From a checkpoint of a small contrastive image-text model.
Model: 13.3M parameters, text encoder norm layernorm, text encoder activation gelu.
Training: adamw at rate 0.00081, 9200 steps.
Data: 90422 training examples, 26.0 epochs.
Rows from block 3 of the text encoder of a small contrastive image-text model, named by matrix and row number. Rows with one number belong to one neuron. Each number is 500 + 40 x the weight over its row's rms, rounded and kept within 0 to 999. All counts start at 0. Numbers have three digits each.
After each neuron's rows are labels from the 100 texts, of 14848, where the neuron reaches its highest value: "tokens" is the input token at the peak. Only what is clearly more common there than usual is listed. The data: photos of plants and fungi (iNaturalist).
# fc1: MLP up (text_encoder.blocks.3.mlp.fc1.weight, 1280x320), inputs 240-319
# fc2: MLP down (text_encoder.blocks.3.mlp.fc2.weight, 320x1280, transposed), outputs 240-319

fc1.378:482510470558485506415476448509468468493496508465436466484509455478456495532615453452523532558467430503523525509500455534498499489417466469522508539444528588504526559434462415593512489468483497560550502607526495430479538474454498452498496497
fc2.378:450451497492507482542485495402516512475504410588501460518520509518551467513496474522460503535468459467496443490501456489529509649512506517553547527478469497501486458483478485533551513488472483499517540465462458531509511437497519448507446435
tokens: "order"; "<end>"

fc1.564:529460445545446464480429497495475499458549428580531537532521449456448489532502494489487448548456475495523493474504515494564496549524521492518420514501491527561550487525501477528462537499452419442564542475535538524511480509520538569518556475
fc2.564:509574477471570503515480549479516511482475425429470538455560464539454511396465459483472537520492526527501493467529558458486496539535541493477485495487498473469488505578511624496446592533519392506479477471550584472508488500495502528477538521
tokens: "caryophyllales"; "purse"; "bridewort"

fc1.671:493533517501525483513491508467506444465510520468495503484487484477444599482481474512487549429535515488460519513513516501578486477503520485463532456505467490402428521464505494535493472511506483550442494480532446569595474487461446593478475514
fc2.671:539480504462565558520510532569480578494495496501490505487458443551541485486448498531486487473512466599498448434434457443450504471494508522545478548524528553509510442586501538436480511503477535496516505514512564402417487542578496445488553510
tokens: "class"; "family"; "pinopsida"

fc1.448:495509584494511459470445500437478507472539519463467555549544483510462561474503522526534448453494511515440448474428523502491506557502500532408443478434592529492422484490499491519445489477497494597502479554575488431523513507457542496561504541
fc2.448:538458506504452480547482496488491487464546472523492456450510441536621477492480517544493479496495537553507478486419444479469481598478499496543492501513514516536428412435461481520539486455461513521493473479528501509519535472528475461504563455
tokens: "order"; ")"; "<end>"

fc1.233:491443523509468459536472457537555515527483476533508560414503536439509562444499533464449462543520458487553550523451527514490504462565487478560582459500542469463522464528515471416403505420505462492521449503491514465480420444449465549442445408
fc2.233:441426536537435519472486459521514527578452401568589463479485503502549426521482507527527515605482475514506458484514460407462509589510523479524521455504502557524556530567567560443538483509490522483498542409498568494427468515461502487500524422
tokens: "order"; "("

fc1.12:455509531492569429484427556471538478511442534500472486488523494466480450496544510490511461490551444518454502525541522523485518510487517437486507523475440495431491551460472373504487516523511533509425486538423455562558566527522560557502482558
fc2.12:484487489487537457449488530529498529583512485500508418578482551480492505544490496596476577434531533527475528507478484546455493486449449519424509469459492501513464528484559510474573484580526547488474510505469526431462569621457514463530541444
tokens: "class"; "asparagaceae"; "<end>"; ")"

fc1.84:536555462481466469494488491494461480485562568572511498582564507473470529540506431424508502518562430465459461561466489545557469468514444469519547519477530549449541527562466476550486504553500471439493510504565457478498453468486421576516502436
fc2.84:481444495497473503508553450531536536497506497475543446473438466529466442521478436541538495483507495512479432538541493484484555546483510527539517530488477561517547504568472511535617542545467447458501489475499517495432580600524520438491505437
tokens: "asteraceae"; "gaillardia"; "winged"; "cinquefoil"

fc1.116:490613496549430549506479479512459491411517549540456558454489508563450576457535539487519534540495469514506504471545556472454478488493556488642496470523485522492420530484490456451430489511495464506520513491569464489528444457482526565488478504
fc2.116:515554465576501490581499477467506479438419551538471565538526523536437516451528466406469499552455500460543493568611535477553445470495478456559538471511523482420530572542444526509484464478517413489493527564515481527469487464538542522468510551
tokens: "rosales"; "<end>"

fc1.315:509565525535500504540522441404566487479474536506522526444534473504532532442480519466560507530498512516463463537543517553530437486525431502494445558522516464432540547487444418557467524507477562416496466477483503506525477491575480483519439564
fc2.315:470545591581524480504532430464473527466502515477504474455544549485526475485565551499513494512471495494465459583486518524554457489471490494476471496493430468480526562448435470529540544440518467456526445523486473559551512445533598507536477501
tokens: "rosales"

fc1.435:465504512518467469458558511452492551489518517576547544496609413513505540499441450452499503484505474434480466561489564477529559531524523458541555476494572435478578539525458458496445570497462471458458470524519481495488459458508438588405482494
fc2.435:453467507488456525460484511471475467452443439493483519485499497536459419556524469536498516575483499512499506479536454448482498674470528480500482465477520531471512487514550544537589495546502500489508576448496531551431557529481509439510469438
tokens: "order"; "class"

fc1.468:465498558466556473529522514505474527516495508479497476565525519483516466497487461529487580474499433453516480572531477486517495523498523523545515501461438504474419557525472490550496540505515474513426502496509437476555527512515437537409431473
fc2.468:449481520475561537519515504496500510535439453503582501521458481515514539496467490529478497508520524555478520414425472458486531550514487508484494543486478479544529478558527507465496442538497570503504590457482515392453410510510477498529501498
tokens: "caryophyllales"; "birch"; "leotiomycetes"; "malpighiales"

fc1.511:527588549557459495459449470464554484454413494509485507536463469500467436512544486476501548570518511496524487607590508558537561525527519492500433493497540546492511554468500427531569516548468529493482479501449474517494578469511489513451493617
fc2.511:489494458464517491537496567522521559567484507515561430494490551511507541488497564523491495461428503496475469548488517472488545505560535481431514550493542480598542536566467610488532503540518450497498476424512569460471505539533449470475463464
tokens: "orchidaceae"; "fagales"

fc1.49:505514528509486520472504387458519548497532580446475505610535539452486564467532457552517516465474524480421511555460503538477406538506490538484512458440468562501438543407510493517500504506541491480520553584565521465510465506444550481475514531
fc2.49:528448471524484497498487528503486525462551469492494433462473409498568467503479493539510488472460486537514508482481442483448508628465540513539542488502488552532441403425434517532506435464490532497497471487500435532499574478505485477482585439
tokens: ","; "class"; "order"

fc1.350:498507455493537501469456502501500482442485499557537560473549491485517568460453546495458514460424470540545504583463513456495487477471499454495524504499564419504524485510473501440466523416470504500492548506519501533488469459535458545478439414
fc2.350:453423492509460477510488476536490515529456452572575506484488508518546503495423510541463483540466509557502476469454467405509519625497524489479474533500492534535525459548509592451529412478515531508519554403478569488415476504496515492525483403
tokens: "elder"; "order"; "<end>"

fc1.764:519546451513451502495466493510468465502454485487505538459577481598462518458522530481476569558485477542534481468476469456507497549501490503473463418439447473461504512546480548439420451456498513491474523497509538539499388407415504580478475558
fc2.764:403429514477586520522518495512508543552468412468592438465534531565606475439484515557439506537511510550517487407465458482518507536500525505461572546529519412532482515482505570426463544527516456539517594386468497438473408453505525475505476507
tokens: "buckhorn"; "everlasting"; "five"; "bivalve"

fc1.279:440463587519497526516534437469497582486443467504523541459476511484519511445498518443506524518480505528517509526539443420501517539495584454470488487601515481511521467504459500497391487450487527545523513504536505454529468419562515517398554524
fc2.279:559495517461443461480528539481485416538558490471511421523534444486494505573536485493549473488472490483493528445458495589509470442535446506481478520508443520577500471534565459484539525556491517484495504502489521481573529571431507500523497463
tokens: "("; "alnus"

fc1.433:514527485506490551535550438463502452383423571522492518539546512534457537488542495492511578554504470514513497511467441452505481509501472483482511515444508470400504543543459511523459501484513462494541564545497512560490494394442436555507425506
fc2.433:509486499535489504563483536505491502466479526506540473447494367567463451495476441461523493515468524552531523457512530453437510521514583471499552498463491563545508475526466562491536472499475463451486479517486519483456562528478479507530599504
tokens: "orchidaceae"; "<end>"; "liliopsida"; "caryophyllales"

fc1.548:535537536542503493487443526500517449515503515497477518561482509508521452507479476532457487478530487496474492551500545589611511478594426458457569567473481557459465486502544462438526534504550428426541442504480473529408506479542452470527473503
fc2.548:479489454531435479551425409548485483459396497500533511496507496521490500432486511526438583496513529588479537509479436472462469483482521543526450487493515471473453524467489501434491450525514603546562569438511501483456525542460536491507537477
tokens: ","; "cholla"; "<end>"

fc1.489:463481502508469497447511484486514522493441482505507572462506531515459495432492447509500430478538462556496555533509516461470540530566486549520517488567531468477491497481470473533486586518474561582519519517468524465467430472570448514478472542
fc2.489:514483497426490468491513527499515426525553483478514460489549466514495522563521490505523513467499498512500547465467539559515472489487435517465494557531450440532512513512573459511543495563505512484473526526489481535527557595459565474480449450
tokens: "liliopsida"; "polypodiales"; "dryopteridaceae"; "<end>"

fc1.241:557465444563428429426416519500505530497519482596500516477492448560469486507484519523531426518526408485488476491447566476546451468517507473543433448526482510496449445477456436492548509453429548419539511498483507524513482465506547507511534468
fc2.241:557522488476527512571485498513497495500484455483508562455561436528450537428465503454478484545490510533477518466495590442469461516555514513496480482500453481512459478549535559450436558505518426495518472514549585456497459463470513529497544517
tokens: "class"; "bridewort"; "<end>"; "order"

fc1.744:511420477587494557514466502490454541508457517451542520456549503498479523496496515474556470533530497510436504498491532453563531446501516404454496509523410509424551488528480483453515486441516485529596506529488512484472441473526485526468521533
fc2.744:554438550471610529542516503564518464530474465496552445519470537522538535473484422565498503516539506574481513423461541448470488490527507517477485513475496473540462527501546499465513547528516442468511511486513537453504462545519482472486511510
tokens: "chickweed"; "beech"; "ramsons"; "adiantum"

fc1.194:487507433497541544412508457505479507497469562455465501428497485484483446525517504447498524499440541504461517543412453533489513459465517544498382462498528486492521519469428445461489523393531542545555515526475513473507492548523525474464449487
fc2.194:499455460465419490504497508530522434497513534543468506525394490458525528563431584520556492473444463528528478451450541475511485473498494486500425511458534546549477465479575487409509427515598554477509482441498546547498472503516506495504519494
tokens: "cornus"; "seal"; "sphondylium"

fc1.37:526501498557521527462459485495457495485494563495505511570487507498488463582464581507511482519492516490504451560515513487451532492585492454489516498511533552506558468454472472548553465502408515468542433558451506517502525465495423458535558491
fc2.37:541521508442589527582546556559481549512542518529588443504489444495515519483440465482493513457505515536482465537438521444417516511537510512500502524470488488580478490529510592547503519526526441503489460524545525416530516489518494458498546462
tokens: "("; "magnoliopsida"

fc1.161:520576458469506462485489496493565504482528493541462502563562544513505548456535486440496540545437456514492543547525517565573502468557437532495551526564520491531527487493516491567484499536571497541461517584482457477536490488503456530511488462
fc2.161:472436485492477497466517514538492519499504473438518409455462446532526431507501463587490510502498492513506435468517470503484587548491496530496507571469494549474519457584485538523604514541466545455500496480478499447477555576479496420504507411
tokens: "onoclea"; "shrubby"; "sickle"; "winged"

fc1.610:398457506491459514524513443482517552515498482580477606459435525518450482445497555488465501508493455548453475480584537435456542524496498523556514506614579531457505542530506520517496498443444509542521463533538462512421515444513437521447542544
fc2.610:474510502449460463458483492467490424526561435501514421520542459477528545534492480521561474496480476466491509437434497588565501459511439497462478579500488496535502498499575484479510537552519548497489520469464486510577466524446497554530453453
tokens: "caryophyllales"; "galium"; "apiales"

fc1.190:564539477536541502521490510505497576533517533489454591489572540436505492490533497489448455435573494449471458561520540486548557514548470508494446430537500487497514488515482482494510532482493460504602416520496514491478522523594538493530516558
fc2.190:521439526483430517528496433541539491523504546512514509501458556517558489534484574495503518562503509512481442496498519475501525531527420515571464467490531539479457504517542457456489463501515576501505488466502558527445513486490447491477489478
tokens: "<end>"; "vinca"; "root"

fc1.271:444478533471490538484460542408505482409425627543481501484531512491538467516463471460486504443545505494542544584511479570517521493467485527494555545557583484473461542543503476527519549493524419524497485496521431551476482490562498489468426530
fc2.271:482488504355539497496486443532523508464521473557510543569532525510408548508492460501492519461519521522503541480466470513454468502497496549507516475501509461484432519459576549570446499601539601536511537589469442488491518443459504447523537511
tokens: "class"; "order"; "magnoliopsida"

fc1.374:464484565513472480503529406446488433481418516407477500519560556387445520511568470401417528498464451582479608559516498523464430522492514463467519437493507533477470523470511511488501534514515481482499566499521466491550515470544529490518452575
fc2.374:536472499499481503457519547486499564472555487474518532461430344554475508479425479501546456477503454535474465436532532497482557535488503461524540555504561561481542389598400535586465445505472494461481441564474489506449535553510457503478515482
tokens: "hirta"; "<end>"; "asteraceae"

fc1.313:516604434503521487475481547404540431400472524507452498561556504497462485559481512458523447490558570489472515533472538528510494514525429448552526420494495514471496569460559481472475553531535497508431526488459496466525433508472472509549485530
fc2.313:505469545360482524525521423556481557516561478539524543471512469525491566467449476473542507498531518526482494457430476460408522538516511480522489502554493534550478517488513571521430492590493568489519487492505554425462505430442518506506560479
tokens: "mesquite"; "elaeagnifolium"; "cactaceae"; "fabales"

fc1.587:513570531520529457515465518451536490442436555532450538576562488568537617519421469493478557551512597432505447561471592523575482494505470531570506447480493482416485571526460479525466469531462533522503514519569469510501480488450486522558451518
fc2.587:498481501399503545529523447521493548539557493542505532497504427466523543471464481464540516498536495513514500434483491501440541493518502469549542534476500557564525499537499535502413496615534590496489480533497603465468473503445473526488525475
tokens: "mesquite"; "silverleaf"; "fabales"; "asterales"

fc1.184:558557501517501456518446532442500454426483491474399553544474564524428605513510516461470520534499485530464458542461471481573461499571429488470495468534453480512475457490518518488499588544559466492448489517479493557565549531470541485559506482
fc2.184:498473487483514518534526429539465532513515449470532527413503434498470572465464472508567502498493514547541573430499517466456513493500581526523475483490500520500482500466502577453491474514524493474501496482533507518450487532501475594462571469
tokens: ")"; "family"; "order"; "fabaceae"

fc1.716:503505527499440492475545475488582449558511546540536509461511485476524555516474497480528496496508509431503484570508521459512494431535510514523557412508433477484542545417457483509507534496494455420458464504494410500409506478496448578493514525
fc2.716:431438501498501564475473436512540565563530453498535512491515491496600457527443476536560499621446481498512400457508478442503547546488548488538516412513544564487556538511509521471500536481517428494500502477536550519412504495497483519457525461
tokens: "order"; "berberidaceae"

fc1.628:516512466464545484512484539493468538435552519510531466538550521543513562491455472459496499513528473436554500465474471541489420426441498527447535485407501432453494516521471546478547511469478467476497516561534474452544453503484491529571524489
fc2.628:438454504419433494478564494523496539577568450423574497502538511603519511480472482489487471500569477489473502481480503523467574539507495520493560521505477477551522505513533549548539581528482446480491504473524499473458557499464527424515480409
tokens: "pes"; "magnoliopsida"; "dogwood"

fc1.95:460569500547431477525495460537552494482432548475494518427487486464489555546571495506472526523428542519454549508433601484522456503480525522525473461514391442469567530468544447528482515481412496427467460558513466597510567483508485588523555514
fc2.95:499418478444482462411566489543518475586589403494505491533552558458536512528467524525551451514479495464477473418501563511491490481518445514414491514511496513514487470473595496515532519538496523473486489563515550530562531574455519490487498426
tokens: "<end>"; "speedwell"

fc1.236:496539521523487474561555538462501400453559543488456519523518475573514467524524448528478476522562533454492472457520547546525451479467379537512456441509477438483444567506515465482467597548529443485501475572522471499531489508528496493518453552
fc2.236:528538480414491541541511471504518455447456469515495546501509445511465542473498457520513518521556467533505514434433495486458475499515495517533415510496513511496456499512609516473475546668494576491493501466516576465504459523475486484532527532
tokens: "asterales"; "caltha"; "<end>"

fc1.178:422540490521534523583564461511494552512482515500476581428494464457473500477526517480473480538525493492591476526541426461476510530510548505460486568560556504476521502510461525517478519477553508508524521450490487454462477437510526480483503495
fc2.178:525530513479472471497536560470507443517512497480533425494472436496472483556540496535562451487450488497489517437474502534506534486554491494444466542532474547610487498566535503503532504556474541517497502493487553442537516538463478532521546504
tokens: "liliopsida"; "ash"; "aesculus"; "lycopus"

fc1.335:486504472487529421555440504491580537544515503459482516572508514459488527476427468465407485505530470475497485571471472521484464537565496524513564483533556516500489475444558496519450554464491454478533449522508505517516579488444446491477522461
fc2.335:521395507445534482461508449528464509502516506527536534438514387512501545466420541546495500462426498527491545433496548502518529507497511505479544529490524476568511434551531534493489431503504537488476480534522478545468521524466512522508520427
tokens: "<end>"; "henbit"; "poppy"

fc1.262:488459508537500475496544530439530512470500485509508510488520526447501518485444558448462495502482442579466488536492487453484474460555540513510546478547487502508535529468400422489525548452562533455543562487506465540501480447569463518449490514
fc2.262:542471579449483465447534550475506505514602470479470477597445487524473509482500427587536510479565483470530482417514464523474542461547529525478535501487518599526485470559540562524487531520487465515496542472518572392507510570441511478520568518
tokens: "("; "class"; ")"

fc1.21:519478442519472514499491518454486525491488567490428517485481539434484438505595481519499483566577481493530522548478517504470480428467546439497500501510532533468453500526501438438516487433499424581554535514534448454521419472420500540492458521
fc2.21:495584520582500515563482484411436478451420595562426564496542503527421525463601490432447461497495483448538523574571508547599506506494450514498448513499470473433520541507411452570545459472494507515503501577478469528530544478489479541489440503
tokens: "rosales"; "obtusifolius"; "marchantia"; "xanthium"

fc1.148:506504469561491450483450546477463513503539483510501456553493563504473462484548548500487452452502518541498407494442509525537470514470498500483507547476454542525463537492516526499560552494563497478529503547533555455564538536542526457569491551
fc2.148:518456500476495547555514435540465499488573518559489436487509440469615491532464466536482511497544469528487518468414437501425476513440493502559516436506503502500438499424514444490521483519467538501482501498523473474524500512476475488488594446
tokens: "fabales"; ","; "order"

fc1.123:537480489543541487435490534516507537506468513514573568531532549482511556428510528448508416409527537481460523571518546475511554482536447518478507440559526448471496479482516474496467522474444477528503513501489466496595476511504427516500501468
fc2.123:481478516514549496515499500508579517593427431517491528463559485498549523488413572490490415507424502502512465499567529479551544545538459473528489498518511466471530466534586494430498491536543506511490439484527493591447501538513500503493479463
tokens: "solida"; "horn"; "<end>"; "phoenicolasius"

fc1.67:547477538594448494498449514542484486484454505482499467449467480444508475537562548506492500507495472512520521499505476411431468557450528474590516477528481548486534488503458427464534487409507501453458460510497457492465489511548525529394519505
fc2.67:528450541437510478480503490525500523503611449485465489575516455520468476487486430516524466514488500478508483446489462520448489581524501518499588450508525556523431472456494548548510528506494506474460548556520510455517580540449517479518624495
tokens: "asteraceae"; "("; "scolopendrium"; "tulipifera"

fc1.206:446556525566409494470518481423474507456465500506462431489485525447524517493493522464474509500612505455569546554497588450452481440504456479551537474511557494452451575556504482497503487529447482490469475500568489461516559446480473556459566546
fc2.206:538434488436604538466518527596539575540496563530570461487424479488555515532428539516475511506503508547483439489447537451417527462497510483508565468491529529512563451575498519467468465499487517491487464472510514493361474583552511433486513497
tokens: "asteraceae"; "<end>"; "xanthium"; "tipularia"

fc1.73:473597495504532523454545488447530523437409585510459454461478482532514525516521499467466465472474518468449520523495507520593519475472426467500499419512458429470521554551537515503485548488528448527469396531551451562511482476559498503536432614
fc2.73:435527513460494471543464499519500514515486487510514458519552502493549500441459485563460525462531496532502496435439459513468539496475515499428471526506524472540466548469529522488485523612502501534491521390511559428537489534466526517491546509
tokens: "fabales"; "order"; "lecanorales"

fc1.188:513504511507451520518507496516562483501489552539433559506528596455479548509523471443474534501480453515499501587475524546481480465453502541507541508448464512484444558496496501485437476528533436508509488531562474446501453451470512525495479506
fc2.188:550468483523518518470489590506506559458533537482484457474379377530478438482492508519517489477423470544511453484584569483481566530511531506501552517497499582496525425620422549558518435477512477531498426570500488500473575533511493484493541488
tokens: "("; "fabales"; "fabaceae"; "<end>"

fc1.496:530455448545438509489450535521508553489471501513491531483587611525423596457544486400525450546574477472480476506507503454531557510549448488461490539518506496523508539486509506482489544499461501482512532469492473501484527462508471545479386533
fc2.496:494467493503490542508517536489495476482443460472396486445441455527454437506553493604485516461512483556526561455534480474445514563439565487461484516473488542497485470511532544486542484559508537498499513459519568529463546545492518450469515489
tokens: "sedum"; "larrea"; "pes"

fc1.423:591507511506488480558495446463483471454502463496497510505567536516464462513591489455503480588494413479460456563455538439498436472476552472529488468435493469491471492490511491478545534495540505478547525556475521443508441460548509511569484546
fc2.423:553533475471491458609507462516507509518510524554480539526514491507402506538402476464581497506403529520535511496506498459519412474483458502549485472511562504484441530507533573426488492519506501476468519518553567543460498504538442561514530533
tokens: "orchidaceae"; "liliopsida"; "pratensis"

fc1.503:416509440555493571487472511539524499465424481513499495481490489457559494535484602510555417488504533503493482562508466507491521500506505446523504470540427499506538499515479457478508495482487557456487463545480447554494412522530509433457498484
fc2.503:511436519458499471426520483485467501530605469505466532595507462540481514497513428504510513558477501438502510460500462521481485484542520558501589457507506551519524483545498540531483527493461473488505579537532510465502509561400508505525543465
tokens: ")"; "("; "cathartica"

fc1.170:469581466508491494556528447529487498576533513562514565564591492488537522507432469413478534488505513461503418538492501485550520450557422485546530513551558378501530501533504524493392527473499490490545556484502483486529510502500471532452463493
fc2.170:472460505515544499446488521505499539469480473499526457490438452472499416516474506571525464518419503532491456479566505481496602603504497488512523495512496589475518463588498528523546435540476540504524457519494506503433530562492507467515518474
tokens: "("; "<end>"; "lythrum"

fc1.541:485480461558510554481487520490483492514502519454447467484485526466454505462599491501459577543526469446491430508502464530545453402466551456508501526477482478479510557495478397431490604489491528486571536501476479437537465489504505466465436497
fc2.541:461590526587452479561430556419466476485471508482420507505556442531481471463488455474466502459479510508522564540558457563583456520459468514516524490438461442421501482477474515495547509474521435519496523480505424594531514529516537525532472517
tokens: "rosales"

fc1.411:498577548466420476485471433424525456451485536510417496562486502525512486493585388475481536553500480450507458491565577553514494469529411490474449488487476488452454471488480558491512527525486443416464503496446441574474447515465520515468466590
fc2.411:479481512514520539533468516511476563583412510521571453433528478585531535447454497532450495522527490579494521464470558457434523516470559471515573473512516517531559524570448539452443490504517492526525477393488616504389448558471446526493531500
tokens: "<end>"

fc1.594:465508474493443488466497430486471537556521503500512480555566573547499495524478482425446484516522420429490477475529518501564505493534415462526479521525592448504505493466445473529524556451497480475449553522532471508507444487530468470469508492
fc2.594:500498495495478549520487512471505478433473499462404474464440439526470476509559514573462551444523506557514553484504483491441538584432544440470454459508513555494450484489525541520534467562471540509506482490491549527475558522472487461468529483
tokens: "sedum"; "gleditsia"; "pilularis"; "anemone"

fc1.137:522515546465400546496472455430457485510569545460459534534497545440464533443559509517503526459545487482447498592434491490457493531448482520547492465515467538449521536509468494596577414476499460493468505517483556472508501477517491497456541524
fc2.137:465575534534552503511522447456513504466477530501485530578557546426442559470532503420446536487490508409507516577546468579567509471503451492521504510504505476474509523453465444573486488490470516518474512578503403493558504449502470549549491546
tokens: "lamiales"; "diversilobum"; "<end>"

fc1.353:477538514552517473546509535518529496487535558490483531464480484529472459482529489496461467529572574486469487586522548545572489440499406553549534514505505529444463530501466441461501577514543420529472457564440450493518504551534522515567440542
fc2.353:491536485461489496540482474524482467466440488544500518517515431502484517476449449534478543503559509547490519416449469487453494482484495539531446522490539504500457509499581498446476516673480567497505525399513553440494456533473486485495523526
tokens: "asterales"; "<end>"; "fabales"; "yucca"

fc1.25:425533489502451463488488466500508490581506527543497567536579534539478527471460493469520481556522451408471414522525529513476532478551507483517524518527500454503511456543473531563500591540505498511522570480538456474497479491513443434467392499
fc2.25:507465490520514528463479532497495466442479467478470459477423434474473441535524468591510516483507498548508533413545467485444549587451541479498495494488496597480493469502509508509533441532503582522483516482494504520476528532475503458470531457
tokens: "onoclea"; "malpighiales"

fc1.294:536568501521490520437421481493469445506470457428429516549500542463437518550538485507536508528494553511553505571524524488566502519483525443519418522499499534434597498500468404460540474476507461535498552512418476572515486494496489479495457508
fc2.294:551521561447517509566505469510465492575545521545501523527541504491454484560443486443589458483440543474531542510458528459479495465544513466465476466503574465550470514447591531505510552535479518403469450518593563585464499483536449538489532515
tokens: "order"; "brassicales"; "stonewall"; "<end>"

fc1.480:511551544590458511507513559469468526486475578495460542468539465540517512506572514490512537554520514446486565529509545576514446431496505508486495500530461473441494545541493488491533528487522536527492499459463464508524491414581533513487487543
fc2.480:520583562585495489513472548418467450461457566491435542528533536562424477500547559453479491466495487457494500578557521538598482436495481503444475495488486489460541529513474458518504486434492451523473503561480507536568522487530536527493464592
tokens: "rosales"; "saxifragales"

fc1.539:501484443549502473548503472468486504524417534503503573548620500471528514478487570484435537537469564495464514463481471470473462466487515509487487546448457480492548495520489468487483558456510496484570497595495547459520461551463526490501478487
fc2.539:487505471434530482466495506506519494539452501515500444560452590466482566505506516516512508511510543482513463479494502516541508479529411522490449529459533500534480509537577537458526544561514546489522528443516541486498452532480467488533419477
tokens: "("; "<end>"

fc1.438:480525541511459466523461472451510490423533513544450516589568515441408587481540438460517532493527509403482453511486539596575524472495405501533502472491458424454460483472465480559518525513512503448507529506482464510556509518526524506519448485
fc2.438:489456513471482516437532441476465502497524472459510445531530506501528489552524426525523500536516483454513468520504505562532538565493433520534508483449497492491517538507537472562578511556501560483460498531488460525486565547455495449511443425
tokens: "<end>"; "heather"; "winged"; "scots"

fc1.103:499509433588425480539465436514472425526553511487536518513543444497492477523530479474564528599500439506494485502537463504552475501486546432516463517527434546502481542570433502462538476452451466431542578546523533514502427525493496598498502528
fc2.103:443521543518595542544436582463540555457427433496567477432527463528557497413476473483430507505462495532479490469489523473483526558505557481468502530512480477484502490553463571500449505495478422564516525437485523430529486438505530540453522492
tokens: "caryophyllales"; "polypodiopsida"; "scolopendrium"; "bursa"

fc1.78:569460492577508524434496533567498452497476519528491494437489491482466513540489578452503539550496485435537503507540512430509498461544512400559437456506473547462544451547505489545543486418453489506546450530465496462455463526520467498492538566
fc2.78:551462582433489491515542517517548475506522436466492536493520522516532532511548470536523522536507517491484520430405487475393494517560555507473422508444482538545477502458501534502500546511472489526459513512547601436542520464434493484531576460
tokens: "("; "primulaceae"; "<end>"

fc1.63:456526543531499523508473398502436479487451549469398528521504513434472531472515456513432508543521487475500501594500507537524496483495465519486463421486516458498499518433494508563474423566516455564511528553505530430553499471483470573468521555
fc2.63:504479491521494486533496586497525522465505436482485420438475445525547456486534525543471475438413488559469487505492446506469471627493553487505508551481491493527452425466465508497516500453501499535457492472484478548517573468542485423520489448
tokens: "lamiales"; "<end>"

fc1.129:493537454592445483497485550422547436487444503466504478563480473592470477497501477457512522519519494461484496512530484522559545497511477493518506527513492466515503516483455445507554566567514585491497598511436408495521470474506388504544514506
fc2.129:446520505452638561518532522537479586491520525496500435506450453417540482463462531526458539444465479535487484542521471487475541544448492519479532451529514486506446502538446582567461465552513467502479470502516476405557531494467526503457550485
tokens: "order"; "<end>"; "privet"; "latifolia"

fc1.709:458584499490455541510527458495439472498535531503461526486474474561525498475594484527474484470567498495512494559547554490538534504555471553488532541514497456480415526516462459580461476484443490536419489510530505475583522413518443577417427540
fc2.709:519489467402586565476511482521500540525459569510532554466475402502478598503439486504491488503512508523512512503465550475433563508506492475517511468521503515491531476599500530520419454523464545498491446515527519482380500523465504489476496491
tokens: "caryophyllales"; "juniperus"; "<end>"; "polyporales"

fc1.636:456470423482503490541496521518475512513489488545533514491531551485488542427500434407474459452590495462460471498543480505543452454552457474464530475537483423489482466515532490484449544494505412422467486484544486572449391534454533552460503477
fc2.636:468456504516469499439462515475470472482439423446470459484476487484456388534528490594545510552450508524512485449591451473509515599467517501476501519518487573486529494536539496504548497527483551537491527509478526578458564556489504474526488463
tokens: ","; "order"

fc1.399:456515558511550534513568462490470512468504541462397517535506510488533577363491478522567522481510490501492518541525504552521478449529480570547514495491474415455476489487502511485451556561539472511480471542534482535577585532448482546503468461
fc2.399:536496526458505512518508498527510531525498449467492488497521527570586514408434497566489495512561508550515449422445513471527489467524529457470430531467487524527490493555509561424460586514478446515526525456510602441472450585547509494519506515
tokens: "<end>"; ")"